From a checkpoint of a small image flow-matching model: activation quick_gelu, patch size [4, 4].
Rows from block 4 of a small image flow-matching model, named by matrix and row number. Rows with one number belong to one neuron. Each number is 128 + 32 x the weight over its row's rms, rounded and kept within 0 to 255. All counts start at 0. Numbers have three digits each.
After each neuron's rows are labels from the 100 images, of 14976 (inputs lightly noised), where the neuron reaches its highest value: "top examples" is what is common among them; "colour at peak" is the nearest of a few named colours to the mean colour under the peak. Only what is clearly more common there than usual is listed. The data: microscope photos of single blood and bone marrow cells.
# fc1: MLP up (model.blocks.4.mlp.fc1.weight, 768x384), inputs 0-76
# fc2: MLP down (model.blocks.4.mlp.fc2.weight, 384x768, transposed), outputs 0-76

fc1.483:184109165170143140177095116114079207104120091118109116127118122127174118139142132128120129118105137128171151150110127144147124069107119111151128119131146086110075144140181110132180096151206173160141099107173149145108150146119096147
fc2.483:120113126082143167118073116188120086129142155154130123152146147103146079137162135148139125159153121119120136127133092130144151167116124105121120096142106058135142209142134105131122132102142124227135145140097115132077094129135135120
top examples: smear: peripheral blood; cell type: segmented neutrophil
colour at peak: pink

fc1.571:164106136186108094122115132134174102132112143095158109099142215113119118130148135146166168115109123117118118074109077092166162117152084192115132150216158074120155134136111122101114159123181116153119138166135055119141196091097156119
fc2.571:135081119121118105082144085082123066070153112084089113131100100148106209103139113080118135147147110143101141154082105184128100095175109143134136109142123098121153153127155143101141080128111137107140218110086068135087164099177154200
top examples: cell type: lymphocyte
colour at peak: grey

fc1.203:161170158053125107175142122129127129130147135061126152076090163161185126129078181118167154141198118110184104116127100169172147128161084179179153141055150138121161154118140134120140139145115144160135059179118136120169154142212118117
fc2.203:162087068159136184087141085084175115146117185132129137130103100084129176151168111119086118130105132102063103166131109184115103160103123089137128139141112175100127106182151123089084174134043131075143077098131051144104137116123078091
top examples: smear: peripheral blood; cell type: eosinophil
colour at peak: grey

fc1.8:126142134167193144186085134099105104158117162094095103176167126103071125141140136131133144150126131113176139089099159171163136189052090094050120167173128073168100100142123120161146102127130177118192124172109114139091155088158183154
fc2.8:138164094084092155044094111140100100153167191122115085077187112109129109211116137097139135094105148169130086106065106136106147135217093131123175161149095158107171014071117192122107117106126168187134210136095105152082149192143149175
top examples: smear: peripheral blood; cell type: segmented neutrophil
colour at peak: pink

fc1.213:090118142159128083141131117141121149074209072110104094090133162163134080121145100168147145147132167131124186095164178121101121098143134144122141195112104144078120133191122179174075129124152087128159172175120142123129136181124103147
fc2.213:069129161109168162091154136134125143069108103134132086142086104102157128107125037155117140088099128126084121189214109125125122139121141148087134083094120154142109154155169106158167137105125201130126148103119169101078131085161127037
top examples: smear: peripheral blood; cell type: myeloblast
colour at peak: purple

fc1.114:118135168078152195117136082184087063121136175133190118157112183099083094127164112107086112122135118055110097150136127130117135149140153099096110100117095129131107137114122093108083129151093132151120146128147101097088227109121087076
fc2.114:129099132122098115143255102113120143136142137101121110081089093138156136198148144139133107089178147140134066092231129082144101088174103084157180125168137095129102150074020099115142124087159096150164081093130098077120112125150100118
top examples: cell type: segmented neutrophil
colour at peak: purple

fc1.214:110147185093094115113138097128088203137121156150128137176149140128114133076104105157164167146097134150151184100118189086131110067104101108076083066138125139139126162155087139113140143122115093094128095092108131092082106103121075096
fc2.214:184147092164149170150104133082172085136076104171139164143145112117095138099089141089109127098077129099150176084092091147147168189136103150134166187145143139130179151154138083063135132134141095151119117152085190163141184179126162107
top examples: cell type: segmented neutrophil
colour at peak: purple

fc1.27:161124164103137096112141159150133109126122153220106175147165100135142078147159148150134088112143085103080122112074151099126109185091072149162079140130162149041202115120164127125075086119123137176141157152193120073149119132110200139
fc2.27:139121121155057132170173138121136118097117129158176105102133135125127135128143060168115091113117138097066080104062213125149154092141115049116077134145098106219149147169102167149159091133123143106146148082161167110142148133159158060
top examples: cell type: segmented neutrophil
colour at peak: blue

fc1.562:121127100104155102165083205115106153094120073062106133178152144104088170153135179132093089118133145090144102114103164114123074084143114051094121158175120096131137092170138076136074111130118114083141168101120106143182119134158138133
fc2.562:086138179136059140131139182160153138118152147096100125070095141144138149110132152087097085107125140128107094175120085136126093198130090156113168105110096096110107105243138148146084097144133117127117179127126098185106196152104123101
top examples: smear: peripheral blood
colour at peak: pink

fc1.270:076139128110139172216118093134055129142163077128119097046180091182122145092084122068123123167106090130158127115112103225119114172118165143115123143150129118127118149187151115110151144136152121078123174120069108115148189133154126119
fc2.270:117116120110111149120130153132149120123137143103165175146103134089131116138049118131119157094147101129187147166099137073121110152107125121160101097123070176125130108180090139118184104146116082151113152112111125156094143085090133080
top examples: cell type: lymphocyte
colour at peak: pink

fc1.176:111130161149161150116131148206143146166132184113142163153116138125163138094104175099177138100120133180130173123151127080143140105136115121147179130109083233140084190065148066113141076149119089161081099152114146126148135156196118092
fc2.176:144148096181094118124109097069137153120123175107118100065129151100094139128097117082177163094157098130107160077169148140116102151127118133194128157148128123123127148094164105079107099109107091139191084105136126097111129123072105082
top examples: smear: peripheral blood
colour at peak: pink

fc1.222:075137085115114159059064138158125207106081110189143122107115146230127104142131134143145134148184164089107185133115091145146094065099097139146147127113098118149113086133042127093117122135173112117097166179177127123065065104063120120
fc2.222:135164115122133143156133207124121158099164127100136094178111101164078158185102157165108140127145110114165100091126111108123145122083164134121151171093141146123139079184144136167165108141108203203072245112146095143161106105149141097
top examples: cell type: lymphocyte
colour at peak: blue