From a checkpoint of a small image flow-matching model.
Data: trained on microscope photos of single blood and bone marrow cells, 97085 training examples.
Rows from block 5 of a small image flow-matching model, named by matrix and row number. Rows with one number belong to one neuron. Each number is 500 + 25 x the weight over its row's rms, rounded and kept within 0 to 999. All counts start at 0. Numbers have three digits each.
After each neuron's rows are labels from the 100 images, of 14976 (inputs lightly noised), where the neuron reaches its highest value: "top examples" is what is common among them. Only what is clearly more common there than usual is listed. The data: microscope photos of single blood and bone marrow cells.
# fc1: MLP up (model.blocks.5.mlp.fc1.weight, 768x384), inputs 240-287
# fc2: MLP down (model.blocks.5.mlp.fc2.weight, 384x768, transposed), outputs 240-287

fc1.225:488480520481457501495445489473514531540464485507528525461497475470502494499483477518464498486516468499423508543529520538545479507503526465509458
fc2.225:485499464516509470503492510499487487507501523445505494506501490502486485483480517471488500484479530456503495490501498483501514506498522444490485
top examples: cell type: segmented neutrophil

fc1.17:504481509510482514501484551495494535505501477544479467512531503473508476487467461541468511487469481465513529519501507519491500482505475467525539
fc2.17:494502514583515460524496488484546496490491505486530515489488464497482496489526473536542489507460494510484528488477481520482468413539501501493477
top examples: smear: peripheral blood; cell type: segmented neutrophil

fc1.74:481507526478474527503540532501493497477483465533469512491524529493511494498536499467504455493530523529563520456535443515463483494511510523505508
fc2.74:501480497488521475489516465480523518469482491536495480513466485476524515488493496524487461499486560473502496469529507514478577498460484517449545
top examples: cell type: artefact

fc1.434:527492508480553522510491515499494513511486555507492506516488482494483494511542545410500565508468502508512474499468494508511486477511530514470488
fc2.434:455520561499497496512498452496509461479486544501504509511533480532445464500481519562545488487523505502498518479473503481508507462519529513509493
top examples: cell type: lymphocyte

fc1.323:499511514468494486546489500544439493538505474479494497536514523517500479495459473482485526508528515516525507469538467472492481468518519537542526
fc2.323:500518464535526466483489529539499510478533516473490529504508503491505507495532455464529512530511491468524507436535491471480491447543458514469486
top examples: cell type: segmented neutrophil; smear: peripheral blood

fc1.41:531439497468500529532508470452503454492492493493542493498526468509514485498489511521531554477478451472544465523512502498471517523492500486462463
fc2.41:484550481528499458539491502481445502505490490493479565519503519534487463496512500524486458517453525510508489518485482482499520485520509485523494
top examples: cell type: erythroblast

fc1.545:543507495521547471496499546483491478489460522516512499520488533460546506517491519509538526509489498464493480544490514486501517455471532495480546
fc2.545:479521494470560499544478442476499517509499499492513558528512545506543514559473518486549543479508481533490490518476492525522517522490484464533469
top examples: smear: peripheral blood; cell type: segmented neutrophil

fc1.724:469479524535485502532526526498516484503516478494489533524511517533505483511484508518528518503543501513513509461501524505505503479558500508505451
fc2.724:490512489495519510531506485485452463480560514484498510530483548488523441503494481496474568488489498510484484489477486517505523513505502500524534
top examples: cell type: erythroblast

fc1.136:511463453501501547485521489528499486510457476487529477469540454494501519521502478501513498475523521472506528500480527465514525506522525507485534
fc2.136:514521512475531466509518494505485493499471503512464529482464516470498508505495471486527450461482456475508477500515493502501518495529506507487491
top examples: cell type: lymphocyte

fc1.549:515511489448552557494463492485497483515521482504499480483494511463470494510498502500524528472501522476476483481515515544467523503449484518541544
fc2.549:501503524498510497480507513492537514482517512499527481488550531475504553501533493464496488510506485530445529473515479519491471451442491476536531
top examples: cell type: artefact

fc1.255:472506500487508508470473498490529538505527505518496471479504476463506516480512505505525515506491523451563563524480485501502463464467560495472493
fc2.255:502519488584518498509489501485521508521494503503493530498485545586460478506534497514548489518492541459510446499546490500499506458567501525458476
top examples: cell type: lymphocyte

fc1.485:517506501520521502529513510488525464539486496474494550462498482479534456450498512484521513473523486486494483505429504509507548514504504485502497
fc2.485:478499505490511487502492533477539465485503522518498519515530489466559475501524476491526495489495468521462424535490503515494508509473546461457535
top examples: cell type: artefact; smear: peripheral blood; cell type: myeloblast

fc1.431:507463459455504515477510528478491485514523460502481503519510511495523495478501487493484464507471552491456495508502494483519516508508537524486506
fc2.431:509534505519503496483472491508524550461516492462506490499478482488488493485525493528509461483518520538532517498517488488498538461509483500485478
top examples: cell type: artefact

fc1.95:481507494531490495437447469483527505514517532474503426488500535490489554513480497529490512473506471488471489540556476499497510506505504518491496
fc2.95:480504499522490494504482510466512486504509523484493506479500515550491490475523498495563451512520499552493495518534502513498488529548463513504475
top examples: cell type: artefact

fc1.729:514516488512480505535462492527498464527517518596516500467486517503494470447519540477461533506533480470531484478478503507555439493477518474518530
fc2.729:507511531472520518525509489502519471468494510428493490507503511476492466477494507478494530502505521572493509492530500509499462495502512468517450
top examples: cell type: erythroblast

fc1.334:499511488531576500479506526496504458542513478481516516468478527492524472502532507545515512513522542489496523472474475504490527477502511469476496
fc2.334:489500482511533550512489480485533430488515498538470468495500531496497477492481502466531495500549496479469501479487531496491501542526481473495602
top examples: smear: peripheral blood

fc1.233:553495470541512515504465492514463495478484532506548516579536504505502487487524530510556491499486484509461522470505502574504503488510496496533488
fc2.233:486518510470537550512507506499478494512454535483465479498526515522509470495452508531543501510509478500516514509508515447505517518497503484497492
top examples: cell type: lymphocyte

fc1.133:489517504491480514496493485518519478499525477506489522459513486477526499516541460505566485541547477485478534497477521484497498549496481540467473
fc2.133:500504520525524485529483493499519522496539455507526525484485503492529521487481483498525535523524535509510484515478496521511498454490516525537529
top examples: cell type: erythroblast

fc1.452:467465502492518518467500508510466519524486519497497472500492485506495490470512526519518542496505476479514561512462450461490449519500535492492512
fc2.452:517513488520487513458530467491499501491481473461492539495474493484511469506474512537458567527512447511496497526487534496492514490495488505485511
top examples: cell type: erythroblast

fc1.413:478488454550484489495478532502477478504480529476555504526524546512539496531531526481514535544472483460479547448481501532492508530487490491532543
fc2.413:489491528501513492501513487496460493494503503467504556487531553476591495477473496486463475504500465504539529468462472492497509483476528493463463
top examples: smear: peripheral blood