From a checkpoint of a small image flow-matching model.
Model: arch dit, norm layernorm.
Training: soap at rate 0.0017, 14200 steps.
Data: trained on microscope photos of single blood and bone marrow cells, 18.7 epochs.
Rows from block 6 of a small image flow-matching model, named by matrix and row number. Rows with one number belong to one neuron. Each number is 128 + 32 x the weight over its row's rms, rounded and kept within 0 to 255. All counts start at 0. Numbers have three digits each.
After each neuron's rows are labels from the 100 images, of 14976 (inputs lightly noised), where the neuron reaches its highest value: "strongest on" is what is common among them; "patch colour" is the nearest of a few named colours to the mean colour under the peak. Only what is clearly more common there than usual is listed. The data: microscope photos of single blood and bone marrow cells. In brackets: how many of the 100, against the usual share in percent.
# fc1: MLP up (model.blocks.6.mlp.fc1.weight, 768x384), inputs 0-76
# fc2: MLP down (model.blocks.6.mlp.fc2.weight, 384x768, transposed), outputs 0-76

fc1.602:098083129141173112076130112173173089206112122136111089147161100140156094112123184116105164099096115115131100102151098122111132165151149170213124104134191021142173159122148124186195109147120108153113176145134113091096156147108152129
fc2.602:123182065095154143133127130120106173086131126177153145102120134092106157084149145135112142104144102112096079158118114138132149165148209117204139095076126188098116120124123142081123077102175142147134128188114138128097130096117089133
strongest on: smear: peripheral blood (88 vs 16.2)
patch colour: pink (72 vs 22.8)

fc1.329:105151114093095126100152145203071098097201102074122106118136148100115151166139103112136149120144151145166038133160143116143138093083118141140119152094161102108160117157127110129107130078147152152101165113102107135143128114101063125
fc2.329:093133129147180132207042183124109111173217180105107157080119122133106165171113114155073120102138131170114154193096097141119141124093100100124081141074122086116117130128110074128117095032143138063116116134128106148120113171099089151
strongest on: cell type: artefact (26 vs 9.8)
patch colour: pink (48 vs 22.8)

fc1.216:094176125160124141087097129178118146119154126156061073132106125115187164182136136132185110117128087107155127090122091103114087072055142136186096089131138140116155154098132172090154126129125136131168097154131130097149139109113124104
fc2.216:107091113152180109108113091134116122149101118190132151148147132140126093109103077126153085103143125171136159039115109109116155192081173176127137103171107178126108109064128150102111144082134131122135142187107136189197133118167113099
strongest on: smear: peripheral blood (92 vs 16.2); cell type: segmented neutrophil (78 vs 20)
patch colour: pink (70 vs 22.8)

fc1.544:137121146136121145139099103093104121062099116102126149117110131104134166123154167163150108164119165220110123184121172120137099158066139025166111157143132132194080100139161172166119171125082119119131188121181138132114149075100105178
fc2.544:126097147139088110217180125089128122168143148111098158149154144137097114118059103140120081154159124079154122163165128099110097132165118123118113151194150157175122128135126171074058143090168158065126119131153151071143098220129167103
strongest on: cell type: segmented neutrophil (50 vs 20); smear: peripheral blood (45 vs 16.2)
patch colour: purple (52 vs 20.1)

fc1.541:117126153089141132069129114096145122067114162194171141110156099156136165154073170111131159067209125147151105043083075113124161129134130124120114133180126114103161130161156116136136114082126125086152070078101143070160062100104141131
fc2.541:075110141104121107145080138154143153128129170129184069214148122096100106171137100138135092137077140128126119130139154116127125141192083018176097118123148174147133202099076117113175134103095097180117117073126208121124217155115166134
strongest on: smear: peripheral blood (66 vs 16.2); cell type: segmented neutrophil (56 vs 20)
patch colour: purple (50 vs 20.1)

fc1.104:147135129071134135139110085126139168154150117035209048065202111073141092135111125156189148101124148143126128125099113124143063122095134099113175189085036104124078129162130080105143151111133126114071118130151127151128170143128092169
fc2.104:153182140079166149171168128118150061145116083100141106179132137131170103129142144131118145196113141124138133078132135142124066143165143143145148176160102123145138139123135104162129146113147135169133123113160119135102087125143105146
strongest on: cell type: lymphocyte (38 vs 15.3)
patch colour: purple (67 vs 20.1)

fc1.604:126189138130148161185147177170094167141165111114145154154086135124154132146136106119173170140179095144170177063138122113098138126129121093067101098136108141100155188149136125065110091142180133159115099123140111124159109118111131171
fc2.604:176081121112125120158116119156098164142115111105117085102104131109092118167159114118142047102127124158116125150149010152132088134188100197132101140113153188143145157089143118194103058142081149152110144093119126122167175134150108143
strongest on: smear: peripheral blood (56 vs 16.2)
patch colour: purple (80 vs 20.1)

fc1.683:118171186217147113138113146117162165098132149153129109107151127134156108176164124122118146124111096159166137120143162154154128136115166078143122115102176156156076171112028047082122070104119104109124104130110079091109168123157154115
fc2.683:130112133161153162142164092125155040164147114149144111171114122091088207184115146138121132112082147094119158150145106085127141075131147106162108036130113112152142157136105103138142084077172157093126120168118144112090120175118171067
strongest on: cell type: segmented neutrophil (68 vs 20); smear: peripheral blood (64 vs 16.2)
patch colour: purple (64 vs 20.1)

fc1.40:106130121112143093109158105211131143107129136144140141138116136063147184153146181161114132119203145106134089140130209120080181119122090135107172124074110135149141074126156131130141168135146124144078117181133092116173125103158128120
fc2.40:122194093060147158154188139121099101108132171102100152100152176111112114071137049204143144148064081128089151113156075126120113097107111112063167177111094105122148129190132141143082152097164152131120049115192189126158137146107094129
strongest on: smear: peripheral blood (99 vs 16.2)
patch colour: pink (83 vs 22.8)

fc1.288:122059127127122159129133112074181157145135097117116120126069163135185153136088142130088097105165135148114089141123109059139157154138119148082183102126128157129120195150106182119165052103157094152177128176098148074149168089115172179
fc2.288:144165084123152106091207108099135121153127135097105172142133070106173067131137126074146155145035111112154130137100082054124154141166062112075142159130145129137129183118145130141134045126129121122143104147112151178113116160152145150
strongest on: cell type: lymphocyte (45 vs 15.3)
patch colour: blue (39 vs 9.8)

fc1.727:054132115153117100136132127125196109114144135128169120155095147084106077098149109122160117158122118191175157127093118160100132103157083138152147071107119201118133210120128125221140143144209123205167132114153107113125157109123047154
fc2.727:071108127073142095093133140116210063196133106142139155095180082117147161154151149152136134112130099212192074111176115111133126169172058191123151164084129156151147221127154121099087094104111162148120169131198127109121194123070147157
strongest on: cell type: segmented neutrophil (46 vs 20)
patch colour: purple (69 vs 20.1)

fc1.384:181157119119121179108155106159044140076169212165115126118157125098148152143114138160160130100166080131179076142084097151131131132115117115125128046126132106126125122185063133121159068145117127150159078144135154106137172110111114124
fc2.384:121104122147113101176105113128192110154101097126134118126122100088108108132204114107128112133149067146076116142164141139128089159116070153123119093109152146175182128127162145143142152154131151155140129155089073059121102142200142142
strongest on: cell type: artefact (26 vs 9.8)
patch colour: purple (64 vs 20.1)